From a checkpoint of a small image embedding model: soap at rate 0.0018.
Rows from block 3 of a small image embedding model, named by matrix and row number. Rows with one number within an expert belong to one neuron, the router's apart. Each number is 128 + 32 x the weight over its row's rms, rounded and kept within 0 to 255. All counts start at 0. Numbers have three digits each. After the name is the row's rms in percent of the matrix's.
After each expert's rows are labels from the 100 images, of 14848, where the router gives the expert most weight on average: "top examples" is what is common among them. Only what is clearly more common there than usual is listed. The data: retinal OCT scans (Kermany 2017). In brackets: how many of the 100, against the usual share in percent.
# router: router (model.blocks.3.mlp.router.weight, 32x256, trained with AdamW), inputs 128-191
# up: expert up (model.blocks.3.mlp.up, 32x64x256), inputs 128-191
# down: expert down (model.blocks.3.mlp.down, 32x256x64, transposed), outputs 128-191

# expert 19
router.19 102:129185103192144102083056100067145097152111105115191154113082112093144122092039132071164122147232148142143152140166106088138100092168119111151176098093121081098133081150166128126109077123150075
up.0 079:144158056102163159095131153108129174101069153117106101149142129156124125123122108128140130137120157149108139152101098119123082204116144103110165098170078103148147128178123118133135100070136141
down.0 096:110126099107123171124184103157187111099132220116092110169143118110118087082177151145152138157066125110152143138166118026104119113162147143034088156109087145102138124093155144094147144135172092
up.1 080:119123126109134131132164142151093149162115110065157156132121095119125155107143162083144142200129120150137123178154088115125114101116102175134175146148161138162184123167169183161107126109145121
down.1 092:150131038140158168144121119112161110102184115222119117159140111136180183138108109122182129077102099094116129185157130142083143162151134167173175046101137114154145093152110140150090089078148092
up.2 100:068136105166155138088152144164201121126087072112159140126117077093114147104103103120147160152117104069058173195080155124171186109154125108095149090150181169138137171164186150129112141122137081
down.2 098:128191147129137195096121110176094073152129133112138185133144108151106134102201101151130133129113186083130121147186146119158180149123087104126173144127168122151080107118060087115139085139098142
up.3 095:078120125120096105073139086128088167093075097128127112107116123086112133167100101094133120147155132139117114124122154066126158126107065211180125132189032065183155159111124144165131132098111105
down.3 095:067107175142140174066155164117161136149112169142098070184115145205131116128143161125116101109110121153133121104106128065113152067116134153126103115138110150142129090162134040147143075104160132
up.4 085:110120097170113127072086075153189114127150076122117077142159094153091178185176157189105152101180133202112140117158092053135061121207089123122163095118154132103144165105104142134094124132130098
down.4 104:176119112193133132155144125072105099140129118098119097164091147116093088151130157143139159145100165132067100117160082158114140123149118104145135100193096172133140125080138118061162167169103169
top examples: finding: choroidal neovascularization (99 vs 29.3)

# expert 25
router.25 099:169149156148137133096155094174124156092167086120143152105132172128089082099095076141165087177170152158133124179141123143132145139139115173176136137069119121136115106136147177111049101090155141
up.0 070:130110167162169083139089177132065122126106099136162103145115106068124198139010100090148133129193122157082182177120104100143158096161115138123135068143141119155152134159121159153110093136127099
down.0 083:083081177149121143153122098060147103146127090167119135136121087143149154101138090170192112128150059129096159133085161141093129066155056145095092072153132165141140185116141095112123154145135185
up.1 076:138078125151101071127109179082111148146134086106171115133131085108104134131153082130115121093161105100066147086120113101135148098137122146100189132165170131098164119091104064124101075109164139
down.1 081:133166127148116132184157142080166178155132096098137194129048146178093136114141097142154132124118174151144170110045169127116112129151086122153083156158147140102154100123139136171024144162179131
up.2 068:137112095147151146149092141121099173143053121130119106104167091103120160157074113142097082095162143147090137120127118095128120089130187114155122112150160127114132132201077125103124108129118117
down.2 077:118129111139070101110131178087088153092132136150124134102152160149127128110146154153124139081165097120113069100159144162178152128064133119119185174176130127124149162131121116131115090124121161
up.3 058:108169109146193093098086134125141155084075117078140093088105086145140160177089133096155137087148099177127174156156123102158209090160111132117110134142125084135101104223081167132121162129130171
down.3 071:148098133223149124194161119167142116179091163140201129117155158130147165120120165139154148146098196152114090137095099074163099133107101108106127118108116127185121058116144120055137145162136130
up.4 112:136115129185147120109139161109178137121062128107160105164106069080082133109086135189123133169198106176142139086118103148143126115134155113123092140147158054120146118165118091106117080197160070
down.4 116:181102081161122134178183190104137127225174148094163066121047148106138117159165112215117117141181110154123144137128169137029143122134129178070125143086135150151143142075164160134153141179108091
top examples: finding: normal (93 vs 51.6)

# expert 24
router.24 088:128136106088068103177115132144119157181175106139160114110125118115089133108145179122109130097142110185092137129158110204158050088115110122138095083166169081135156112150108190087135196145119144
up.0 069:158109161138155060067118110134177129083124119179148141161137174085106152082098093140115164132158115166154084126102155121098179074138090141116107103092173111132083064177140122095158122147142135
down.0 073:147150112082187087103173090162153114129132091101120148097096099126133184153081116099141094075155081156135146095092132116136136204130072144112120060156112160101191172142135162100120104145086127
up.1 069:115139180144167128089156126081153109112076188137162135162124124068113089115092120059158168166139110118155100177176145126073166093177099090158115106107115106118139104204126155140057091131171146
down.1 070:146099113208097091136145145173186140123169112087131107107075120168174113108121166103099112141122057116163151161106117065150144055158050178140110073183095124098109082151183105151180140176108119
up.2 130:089179155129152171160140126119112138128079110159131138127196113110157150069082138076123124152150136034180108147118127129161117104148135147151182121112100136118187162201133131120109172083106134
down.2 151:127114135177101088179166136070133104203148145131147110205080084110120081139156109142140076067128084169080137116145116089093119109115143116134122103148157091136141153104096153165142161132117134
up.3 118:119153117136141205168151128125142142154122169091169137229114092115111190211107066180101112092128099159131176127112089135157156106155125129136071081137124158106137095159152108145119107196159120
down.3 117:143165143137161116173131125155160149143154141130144126108095095110170090153149084098172143123108124194080144147116115098072152144141098169085102121181166144142090107089152196138145076145125087
up.4 145:179092083113103140166106167069131168134156109142116131119077135136119134151173103155084095086130107185089158106098100173164128130113154120129151157182103135057125104097083086043171126129050129
down.4 131:188160105144142082154128131119099090153183145122172087143134094161108147160125105130110159134138090166096101096113117099163178113177145155092070057156092169094104124113161137102195187106137119
top examples: finding: normal (98 vs 51.6)

# expert 1
router.1 112:128066048105104128160122148137134131152110149103093078113081137165119118176138144147120113120132168147142172111134147117169115183081182080077143074107191089100119170132182166146115154110104127
up.0 077:089132131129150087122140115123129136107113113110196127104162166104098149031117128065117181137159127113098102180152162128163099101127099098150182147134079128134088078159115141150075083093167172
down.0 087:164131140154132095080100101142126057110144118173170144062099127109135118093076132086122127095125164123119087168134131131138120166129159138071168094165131132124056188139088146115096130077138116
up.1 059:075161153161153067145137122164152145142061104163167144153135137114098128122061129117125151140178136155156116165159135123108128093126075093162128155069127102194094094178111160119032112113154144
down.1 070:122144145174094134110109105121153108176151175151142158186139123154116100160093130126132148163147128143137173183166114167096158089135151143088189129125219116098194151166131092137118095165123141
up.2 147:124127091145146167114082120112168086135106135120127093115139197144149158123136118139159069122084211132145126115154148165077130088132129115106143130105196150120113073115122071101123144161158164
down.2 186:128107147103102092081120096156099087100111111185089175097160125169133168103129116091114141062097134097168102116148173157171127142122142078119114148112111172129101176110050102104139202075128155
up.3 106:089165129090175096117129174072086213105156119095134167147167139121164094090124052091158140092119093130150090160119174132180083130146131117120069152137065105152117198139066153130133154100115143
down.3 115:143180130075194125131104099138111090121120099139074148150156110108090161124112198125112160155103114150184098130116127103108124193130189096126197171150084094149157071130063088105146169092093144
up.4 061:121118186169171115100146126114118140054106085144115123133153116076122127128085099087095139149158130080119145157154159115133126102164098052169135136118106142184107125168161154125089089126140162
down.4 058:115110085143128174189126083081129119078151128136124122108133132098118106112173109130126076200150183126098157077151109085131127161155117126127097139120170074127169149102087093138118102133113155
top examples: finding: normal (89 vs 51.6)

# expert 11
router.11 098:120142118101186151146087154065064141157150179099134159090132135103189102093130135172122133138095092118153108145106095179099069133095163117111070152060105151141127120162101145088158148121127204
up.15 083:136159122137072111117107149085080115069095092078138088120109068115118129120105100084100132092158158142099156112153151168196086138136082160155177127111156062147131145125127145119097079093130076
down.15 089:130097113138121158146127106152130117203101182069230122139107110091101147155141133129200143101075131171132146122134107099169149132131122085086066097138136210202090119120106120123113094227148132
up.16 153:175063139050097118132099121142164096156112149100152114142080072177146190142143106149161171148135101186112156070155070142154139166144118076108105078154142136110143138143123125109140123167132076
down.16 135:132041124178118154163176185148122165099104122165120091110135130127122099122139139166126100136072166145135071106154182169182145128100114126122144154086108078159132121090086088151144118145117141
up.17 117:193094063137171140142106142091072154153168148122096072150135206130161098146141133117110066107136141205147085121129099187131113083172110120122107194097123035073147085086155119137136115153112131
down.17 110:209204088108134131123142156153093093168141127168118088216081123131148113161139149102146130127092135155197164141115155137105160110145192090108095105117160111124152132083172109083167144121105117
up.18 063:069127149124108055098095139178140174097114096182163068159145138099078109106083115111134155169194160110113133121169121102141141118135066142168136107139160078156098129152107155163095090136163103
down.18 069:165142112096106100111093124148188165169156196133136103135147090169079144131141109142120081115067095152117153133149158146144122123117130144109134144091104104149121087175136090169142121130074170
up.19 089:089054189134175190086074096181122108121149130120093120106080114132131126110092100074145075161171153156113189113154110176122115137143135138230180141141175090127129136154162144155089104093130129
down.19 084:159115112109051160135153090169109128151096125149133157205090070110164114157102131143119176137097161125138109154129054108221125171108113106110172099158105164085151145098174089135167112120103100
top examples: finding: choroidal neovascularization (100 vs 29.3)

# expert 13
router.13 099:102158169126114167107106140155117174101122131092088150138122055126126104097139097121121116118115131091196132188138114112163142128112110112185113022171110102200166151133142213180152142093082143
up.0 082:092142122179192107137117126038142154109105103160137083154146116117124109135084062085129138129133078176134185092118057121085135125144129128081173142100108114116127084139160142110138086146112111
down.0 089:128125128094108083163134127137120104089090148113075149114141154176108122124128105103097092103198112108158150120143094140139091129123198118150173103121134103130132171171190152135125150137127131
up.1 084:148116129183153076150098100108130090123125108168163140139140184106068173119089131131123130124178100168092110098142151124132116074174146120100102138093189134090119091140169126091057076157129094
down.1 071:168064128139150133124059144164101099135118137212142093133162160161152126110119135193067136173116080158151145137111170186133126127144123092073114146123132107063107109108124146146145201175126163
up.2 107:117130144113127066080119144134083166124133142108119110101119114125084138216139150116094157098119094129113171113127132131170110120128119100132086072148132193170122180104108112129145166121126094
down.2 118:113220146123170176135144154075093083183121142093111132149135114118132149138108170125097116130164149151148175153101116156093115093090136069153153140120155124141138118155128090134116175097124135
up.3 088:158127087157121117086143123087176126177115098135179146088148178141062103129076072167155166128150131141061109105146118138146101097151163141102128145141145134083143112177132179129091123098125084
down.3 081:101116141142110159122138132110107180134193145153092192120120140140081211172127103122067092136159142171097140121089181167127184114154155088166161104130100157079138169183127154091125165198090138
up.4 088:093170070177181110155109127141165113167116167102145139095146156156110133139095094083124145126143121122092166151134097137116152096192125096040152087095118138071161156177155109123129105114141162
down.4 081:175135154151124106107159128061093116094126124095168120084156106159096118155129138045128091123190123156096124106120133118138149124130140154182253096066131115126091153159137153091170079122080125
top examples: finding: diabetic macular edema (66 vs 11.7)

# expert 26
router.26 097:154171107171155143143056124051160102093120093145148106132178138103137135054100179053167172139209140113114111186161082105146152105107132160147153108084153080111100080164136150099103097113147128
up.0 064:145129205132101103110134084137133124102137121138149128104074114140084120174092075095145183121146134143135099110127135124113165142136071108062065105164126155138081094154153128094080121105160092
down.0 087:131130136169149130132080146127165127114180098124133120124146139118186121125137143147089090134164078058127112071130098120100108115161101158144110117099183156129134165078105114111160137108177107
up.1 064:116191120149183116145140125140091111106117052158150091209130149086091122114034101106156127147154159139187137101140128146096143114110106098101208148177163142120124082206132180106131148082106100
down.1 078:090118137166089179138137183138114100137105161134157119148154168172171095144061153104109176158190128138090103120101099150139125133116134176144092106116069140169093139098097138154116136167139117
up.2 072:088129050179206119124111145069173123132119104087156110059147113123090108177100056086162131135158097154105144126110130097115134077074068094105165103087142131134134093152125160126091127172153026
down.2 087:135130171180149126110124148174170110133105061186181114105204118121149113133130121130087157103126082177175155123125092115133114145160117084136152094195109118128131087156151110068094096128137106
up.3 111:141122127102146072094134144149103107090150069155129142131082110127170071116158103080127133128118148126085103185113133116134095124117109139161186075165116072140082095150153127093136095048140141
down.3 116:124095119055149131048141086138138135083139081128108186178138047118097093101065164115061176172157163114131123143132156128168114179100090110114145134146106101209157140126117085160144146067137137
up.4 150:101164080143103153168126136114098091170154134144088184176138108130154086100121122150145115135091155086161092190152147148143092148112163103159155145139088153085152127102186117176123159085125186
down.4 132:104154165106126137087136113133096075104143095103105167094142168133157138076140157066128150159154105155162059141169056145138131168086121119122165110179126106092146102143162096133163130067084129
top examples: finding: choroidal neovascularization (100 vs 29.3)

# expert 18
router.18 108:124176087184187120121100089084170112064084109147151150109078145090111127109112164075119117173155167110176121143198114118152177076144126156122177110115082074053074097157122158121086091112130087
up.0 086:186118147165170058152192081094145100139119106107188060095166154166123139090074123102133133114149134182128119062115086126119120071139141091153082081135173131122108092197166126152093100102128155
down.0 092:174134107100124071157088144152120117050109115112158145143095131186141109076149159133182117137163155112124182155166085110133147112172129122103104076100176114063163078122162160138092110109137177
up.1 084:169147126138094079096077123161087074109056122130160128130132184103078130122123113072173133128136134102099098086139081122172136111138131087112137133181155084138108112189160185182066116119142107
down.1 096:146115110109155152177134176162131128112128065126125109215115089096114128217144094121140123103128118062109072115136136145179124147193127146118151157163173103127126082159162124146150118110128094
up.2 133:089104158120154144113120049076166185094090154102181111162129122070131156212133122142133141135145064146130206125158114090119149180124110135161151185118123130136120092127172061157129105175165105
down.2 112:081107104158106146180164190130084126133191136116179142137150126129233088164205117106139141160128169120085129103158132137137135133140123124119130111085134132117167153110161128101137116070107088
up.3 085:044178063143171111137085194105090187091129105164128155129157105129145104084091120097127164106144146083072118160105127093095109076118086078149122193154120133109049114126140145186112195078146083
down.3 090:141074183147134138138119147143134147110167125160151119108126154152150103184105078135088140106208044136074100178088101161068105115096155130136159111112149149117097149192146086133099128171110096
up.4 142:157154087097189102167127130127126092153124167151100096114141124141090110105152091084087101155133207148162137093172131129064170129078157133126121155060172055117145130153159171123158131136062145
down.4 112:140133166142108179164106116125202129178147159097119114138078143132166158121147136133101100161141116129110119107095120077138159076146133124120072122158140154086104107122193126136131122177123068
top examples: finding: choroidal neovascularization (100 vs 29.3)

# expert 22
router.22 114:104098113164165123115099155132109144157126113108134098103151114171123112123173145155146158158084081134083164124146094123084140113179139157140135198128117099125135037109148110133168123144172119
up.15 100:112108103088096158100138186082112084115107104118073151144215129148185148106149083187092119115136139129116118117181107128142126130151139144135111160059060149132132154117067129100172159130176154
down.15 107:066131136099154140122102207085067164124144070147210141142148106149153152135061124142114168119106098219135129108209116155126118142115139091146107142138105106149160129184121068138135145083134132
up.16 056:148164135193194069099084121147137142124092143103191139143145153094057120148085105120097121137158137098144107154168112127134106175141116102155177129148188123153125103159151156194110131115114117
down.16 071:121131113091085123140146109135151135120102166164144156121182148119152131115148103123200142135118092124138097032183116128134161072158099116073107094107142213145129164094105134118101115129142077
up.17 057:138131168128155076103130091113144113136093112171170165164155135090043161057064166127162137096170144126163091097120146158158132139122114145143148108103147131160098139201161156132096153109118119
down.17 063:115100161130135171135156119092087176081072197159103099167195092167139101109103153140100102093144062174135165116077087093125141161118161125100079115101070047134153165112069129155081155200184100
up.18 078:102133213113135097163154066145127073120062132162145101114124142112153128108088112079103155134145168081112121131149162143130132159071135052111114093091185117184130123170142147160094113109180076
down.18 079:161150070184170088113182107112114131162224138211127126101136145137158110156127156168085132100169122131188086100202143175148165095134107125151115185138074120105106123177165139125147134135091152
up.19 154:077084103090083113135121183102073179182162109121171101096131061160105041149156153129123145158095115131125146082114089158139096190071167181147142139182111158115102134106132105092162069132103141
down.19 165:103088079171134125155144140095189157116149137070184124141121120150158092174071092145149143138173094132081157149086109063098109104165077161111146117155105135118160130154160199160121075150152094
top examples: finding: drusen (77 vs 7.4)

# expert 8
router.8 102:166156099134187146135106131153158145054115059144119183106090171076171157111093139143135129139161180079147087185114132142138127126112135122126165142124089053123110131153086157093087157077162153
up.15 118:116113178121156129136126162075106118188112095118164088180113171124074113119152159173076155129127167105127197099132183148057145124074177151143119148131132184149151113091189108069183109164139166
down.15 135:166136130158140178173124132106145173105125150118102110121128138105150139157146092138100117082101053118144170118091189154088174115169092116097086135115137165172127114125090129079163127167181107
up.16 086:078179106147149117098160075142123162114099148095167102122129125036157129084131142142119114134126136149179153182108131136118151112182115121179122116114144164143153118138161121134088099153144141
down.16 090:088151115126124156105184113120081106156113204168150150099087111059103093108064094151189144110116138168064072175097147118148120138113115077110099144108138119164103159128092068151135136102106169
up.17 115:119199171191159085111147123110132127168117145081135102202124123132122150103114150112125093167201125119126123081101115134152111135155148188144155049160193102132139127169116108074124098177058065
down.17 109:098099150089102144112093110134094133156141138149113170118157171115127133184097110155174135106102169104146112131098179111157142106135109124094114101036142137103062244152047075093093159136107136
up.18 069:095096146172091095102142109120133170089080145119167101160122117103060119146053133085169139114183133146141151192143065137160176113123148100117093166143157151184131136170127126109144090144144123
down.18 079:087179073121210157078140178156167218107127176136115154169130143120129111175179141105144189147088145116114139152117151117144140100128185173099150110023144117093110148126149102127169121129120171
up.19 077:133165104115131113094176082143173158114120140146146105142146132078058082152113106147185143087153137159171113124197120076126123099145105179124172094087140124117116078160105201153103084114117110
down.19 086:130128107126138075090118178146151062124146128111146158122120153123147148145210117163056141101114077193121134137108159124130129131084144140101120153142122110079137120090175144084190113145166158
top examples: finding: normal (99 vs 51.6)

# expert 31
router.31 097:100142108162174211130164151166169151120134105108124154169130151155098109103105099146160127120134192087134099144140134130097139150089107133086140091090082104118168138112105140161076124107097175
up.15 059:122168173159170110157161145121148120127082118096174111100126097116102141176055109110155114129153111183097114121119140153154118104169131132093094095141188125151073131190106147068104075190119105
down.15 071:134107103142131150104190052159101103181152177143058120111148135142138131139138079191125090144099072118117121111071147069140140060167136105131072124102057129122164132118132163121168074165143145
up.16 132:179089124105101146097057128166102103079135092150122101075129140142151131081149126174170138155120123101112160119068165157099069154130125140152163153157135048182116083116103086128101175073188148
down.16 143:085134117095178131097140155088087225115101096157098128103166107101171163123103158123118107176178117133202155142128129219099148155121145143118174147139078120119192123180116093123174141125095138
up.17 075:120164064166120091120134118125118153189124114108129151181147155166120139191108128165111174125143102151145082103106167150149153085134142091126112106151061125123092112159123104145107094100121148
down.17 079:100096075119069158091113077099103148093150112105143112102106138123145096127194151138132112137174143157095182097156100141103115160131139104107115092087101131141135180181105162145102111081183107
up.18 081:098092122139185110125150117184098182116123102106139159141118118100130119120100143085135197085125096159139117081114157101203102141182077146126049123187159135102086141116125175057098120131174126
down.18 085:138097149118214080066122127129215118102131109154159114142110115106118162095092126101091184155116051143099189103106173106167147136156172100104150162169151155120134142043081086063111100169190100
up.19 072:139123152190170095109164154089138119133127139128154140153100087097106108130053071116141162093141108173150146106168098133158135109170056107102124115144140117135150160157147102117104101153096081
down.19 080:207087156157080129107087104137144105145107104121157113140160160147121115185129087161106148141163162156126064135113134066196162163121111154175061165142102118133118106069150133147121098181157134
top examples: finding: choroidal neovascularization (72 vs 29.3)

# expert 30
router.30 090:108135087133125110093140136090148120179115177149116094124172142066092126127081131073093152132129163135181151101117140136091164077080168148101115141112145100200130125119159169183188143170118145
up.0 140:166070091048091089106112126128131105146150105142141149092129135186140145054125077096142140077156108094121103078175092165151066147142132080133132172100144174129047135135101140105132165094162112
down.0 104:173135099148107106148070153138088110149135108078131122147099099174154115136125129104088164114168142116134163103141079134107123109133101216125165103124123165158145112095160173104179133132112110
up.1 102:193197130089145117109176075149130143132170110184092211133133135190162035154142130157140123116094137104109080153078102158141147126109120126130082133120116104095120143118117169128151148096175176
down.1 111:178125105121211132084109167121106079083091059089081092112130139134109112044109158084110127178138164103176115179156140168120094169148167163147151157119046196099083118173139113126134141079115160
up.2 069:155143082123122063140160140140056113139110064081173139137151139118145116108081144105134118158184084109112096128131140112145152092149091134138118042175105137093101160170149141114091117127128156
down.2 066:115155102093132148135086121108103154146105100149173093134087191100110148154106090135096140145126125159148068076104132108101164107171089144132124156139127132121140130172167173143099105134112102
up.3 111:053176112135136128140136112138128126166127135088089113112095107167130108134171187157064069152105133127196141101085091145150118173116210147106153139115108126102150140114133105108173143146121139
down.3 106:079129148106168157136096162120096140124176112085155149188133085132124135162127101173057117095180083166115137136169050111102172098134093133128147119115129094128184167107133097082170166132079101
up.4 213:093166177169111181159165103141108118127142179143097096129101133094140126176171152134107068118093172137169123110112130134073187129129156168123102157072181088152150147074144096156174143178074156
down.4 189:129095133178115147200133153146150163182113189080195074186112130120146167194145118169146096150144145189105164096098111136090157095139126145123082104095197132170113103123130144135123106179129102
top examples: finding: choroidal neovascularization (98 vs 29.3)

# expert 21
router.21 096:155103130134115167125100114120194097104093100078180098144118183088102113118146096136111125109215140155197112123174097098109136083136130135148118080140120084135094092132109131129094103159092108
up.0 083:121174099174171126150121146132129073106070171112134090126098179157105093115131109149158084119173121138134092106167117067109165144145174172126116112127212104100149064145136128125092152116098115
down.0 088:106141114128145087083162116133145163072129091185147121113100120089146124137156116195091165133117066147099169142034143110179106108180100070115155188149077105174152176178143098130199143125131095
up.1 088:180110149197176080134154169088070183148153151056158116125108146150151140175108102177141080087146118147144135097139149129125125107119145162130074097104156089139150140128149126132117142201105156
down.1 093:178132114130112088149134161134166128126171098081129069070142102072197151152116158164126117173194157124089109179175135165148134077123103123081102142180061105111093192140180139074102124084143128
up.2 079:088198086143156133078113082126157147108018118096136124115150150111115155169104168151087138145155136114125166124059111057117122096163107150157124095091158140153127042162126118107060136192208150
down.2 088:139154198135101154177125148147111073139144103184168128122108134095117162138089110124112092132078139149138130115131134137088141133158141122141084086104151151147152059151086129094133101117115169
up.3 062:131091104146176073174122150084114171164111127140133140138143075052107145113064132103132123203158114103151148147150099141134122149066140163143099138107139138080107131183135132106087170141142126
down.3 082:113123162093094070128147129091156150137105122124109098095120115139141091115098071170119135148232163122150153163140181121090180139150165143178119107074100120139159100129118235178158146135125137
up.4 088:089113132077136126122188091112158124066098108090113154138132111087129168090087160131157117105074086081118208103136178081156135141129102056104146116161099074212121142151146120166145121097176181
down.4 086:166103166155142181102158116194170084094110168133149090110145173074097121154106154106199121115129074141127140146138114131114180141176103147123125064158143151125078146103107074101113138132115111
top examples: finding: choroidal neovascularization (93 vs 29.3)

# expert 17
router.17 108:145075114098122122112156106132149130087115079105111109129146141106170179110155156115157219133122085101125128166124171119175150136160113133132105089232156129153048100086129156180131145130094116
up.0 052:137137131165202151146096139086119105126063111112131133085149096145116132111079083135137123137197153147145156148120116117099119068106132073107105139107089095080157117188131122116072141115104147
down.0 056:093089096084121106089151140091124112070136185191099179153175093140081122132160162161151138121162120146190102195120122116137171056122155117129144118144121124111117117160156141112120135164132130
up.1 140:126098146112110166148115142129115092105151156144053139111145133123176117092154142090138153144094157080161098136142150117166156150124171164116132095166152128086139173108111130142185136112084153
down.1 118:101078143131095169101123106161112096101096129189147101199075088128119135105085151114127139152161137116146149136140116200176147154156083087115095062137166114182051214113095137115128146101128076
up.2 059:153156151164171096090137186077148138151112177059178127099132150069075121153064098111180140134155115168163154127151135109120092155120100116122157156166166103136128126188150146177094099097062139
down.2 059:136097186128185119136110152127160072112064123186063092149076144162157128130107115138164133094086145125132138152201076174155112112098177182101089120091173160092131094074132117151135099106122138
up.3 052:164148113187151112131091135083144093181085163074158099127103121124081105149068115114154110135141154146131160105120078159110112093121122070124169136119144138091162103221175127152117079129143123
down.3 057:130160104063146124151163142132120131122151165055153079126161100014115123204123170168150093140132109115136148164093147130149146112142149105112123131119159111148156167123155147191143116141107121
up.4 058:083157115191199119183127165159123142174078106101203099081152133097082104098100088179095103135158121139149139139145093146108093076114128116145135130116123111096144101230166143105036111126131111
down.4 053:124153151114135143169143128169122132112139086151060113107098137131142106099130105123116159114118129216126151166166088165100099123125136091126161080102116176094092130157138097177168150113093120
top examples: finding: diabetic macular edema (100 vs 11.7)

# expert 4
router.4 116:087142117187182145105131151114154170113100080156116189123182167101137104073135131109163072155099161077150063162166131150126188104124126144123173137090068142097102119129127159185147110089082162
up.0 121:136133156081080098125092109095148096140104089177115229143127112119117111018156130117100148163124129115190149158200128114187173194126199170116106122115044166121101148132144130133194163080178107
down.0 112:137087069149156166162160050109167131153216138090168126127132192136154082194149089128106107100136100213094108098098192113119116085171154096074107069094106145110111131087081098089124098125186112
up.1 133:069141140135117131105151101161123157119122161150079131109156172131116157167134153150079128136156114107140085131088175117130156084160127076140127106149133168117119089133117162060131177165094149
down.1 125:117114128067092180101099110177080115145179108115139113100165109127117126172092125097093171087128163093096117152089063113131065121176083159130116132192143118142113168112149131136107104149175110
up.2 079:123153147173087105059113102093190143116076098119192128240126072102104136142075142156112148100170095123076185141072140133078105136133158117168107123167103076164153168163137140143134081112087113
down.2 080:144129113116134121156127108115162088127069130094136105089095117146113114169142140111152084130101150150134142163102165152090109123109136092163180132134177170198087095086142174116111143125122146
up.3 131:133157142137123145123123113122100113090150156128113090153138143149126073162153166134147078118090188085133080144158159131107180126113145103115109158122159135128130110092167132208118181114098145
down.3 124:089164145081118120113083153138074165148139081105167157128114112164154136074117186052102125134134162086140087163156041120132103150081121144142160100173084079065117096118185164183113180079135161
up.4 058:142162151149122059131135095167156139095099142117147119129142078103128098116076145162114134103219092172143125056103090097168102100161110143121138133134132079108161083214131121156101106133157076
down.4 065:150165132125138126123161158151170213103167075153142099160104138116122125218090102134164119121105142125152054165154067085111194065138111121180142129124161098073118102131215171158158151141144110
top examples: finding: normal (94 vs 51.6)

# expert 2
router.2 091:169158143157122141140105152154164143171137125125146098082193187082100162131128150102155094178101175170199140106131127155099159044145112176184118112110168122145144064138152110136099117137130186
up.0 086:107176137179185133126122088135112098039115114154081107116142166068125119164130122132130142052141133187110159116109121095113108092137099173160186106121145072103112129125157107112134096140107177
down.0 095:127110133160160132113124170195087164184137097132129137152194149115134146144160133158185121112170090076069135127115168137123111146099101158181137186118100112157117104171116064135110059157128122
up.1 062:091102143170143122097124093107151151080078074142134134102108108131111121138098104104117161126187073141141133137114143139180130151167124151146167054086135123170116139158081146114084120111142077
down.1 081:136154086092140096111093136108142151137095101073142142091084099165156127147182078105098152112126109126143130140129115087118121131056123155184180118136071103094187067107146151171150096062092143
up.2 085:126137079127199068114105109138104179090073072109145135152190082170084118127103123177111146104171085137090106102161143077161062186120097157088142126126136129122136136188137160124141135109084082
down.2 087:131120106135164124133080166085069134125168124188139177110124141143182162069163143135152126157132089130075129132137185089102112120125153081167131096116184138155161127141146126160147120175169120
up.3 089:150140173134155086072109110107150132105081080092152158102116106134074151055108100077148139098155113123160127157155108119152081177086164114105158116155090070094117113159164193177093128101115047
down.3 075:110113161150088120181196189101131165149105126101144089060124140147178090155115140124166108112124133164115116102141158141086109135132110092202149085083100080143158134181123156150097150130158174
up.4 103:119155097118151138133126168122125167120075100062163148162110073141128164082088151110117168142141093136095180107086122190132098143142089165116162105172115179153128166173118119188142146071102131
down.4 093:161104145141121082139089098117088052134122169168088114120061121133080116136151176193113117107108159139155160109130143143151133108139143170156120139125108170127079167104099070155126168150200149
top examples: finding: choroidal neovascularization (98 vs 29.3)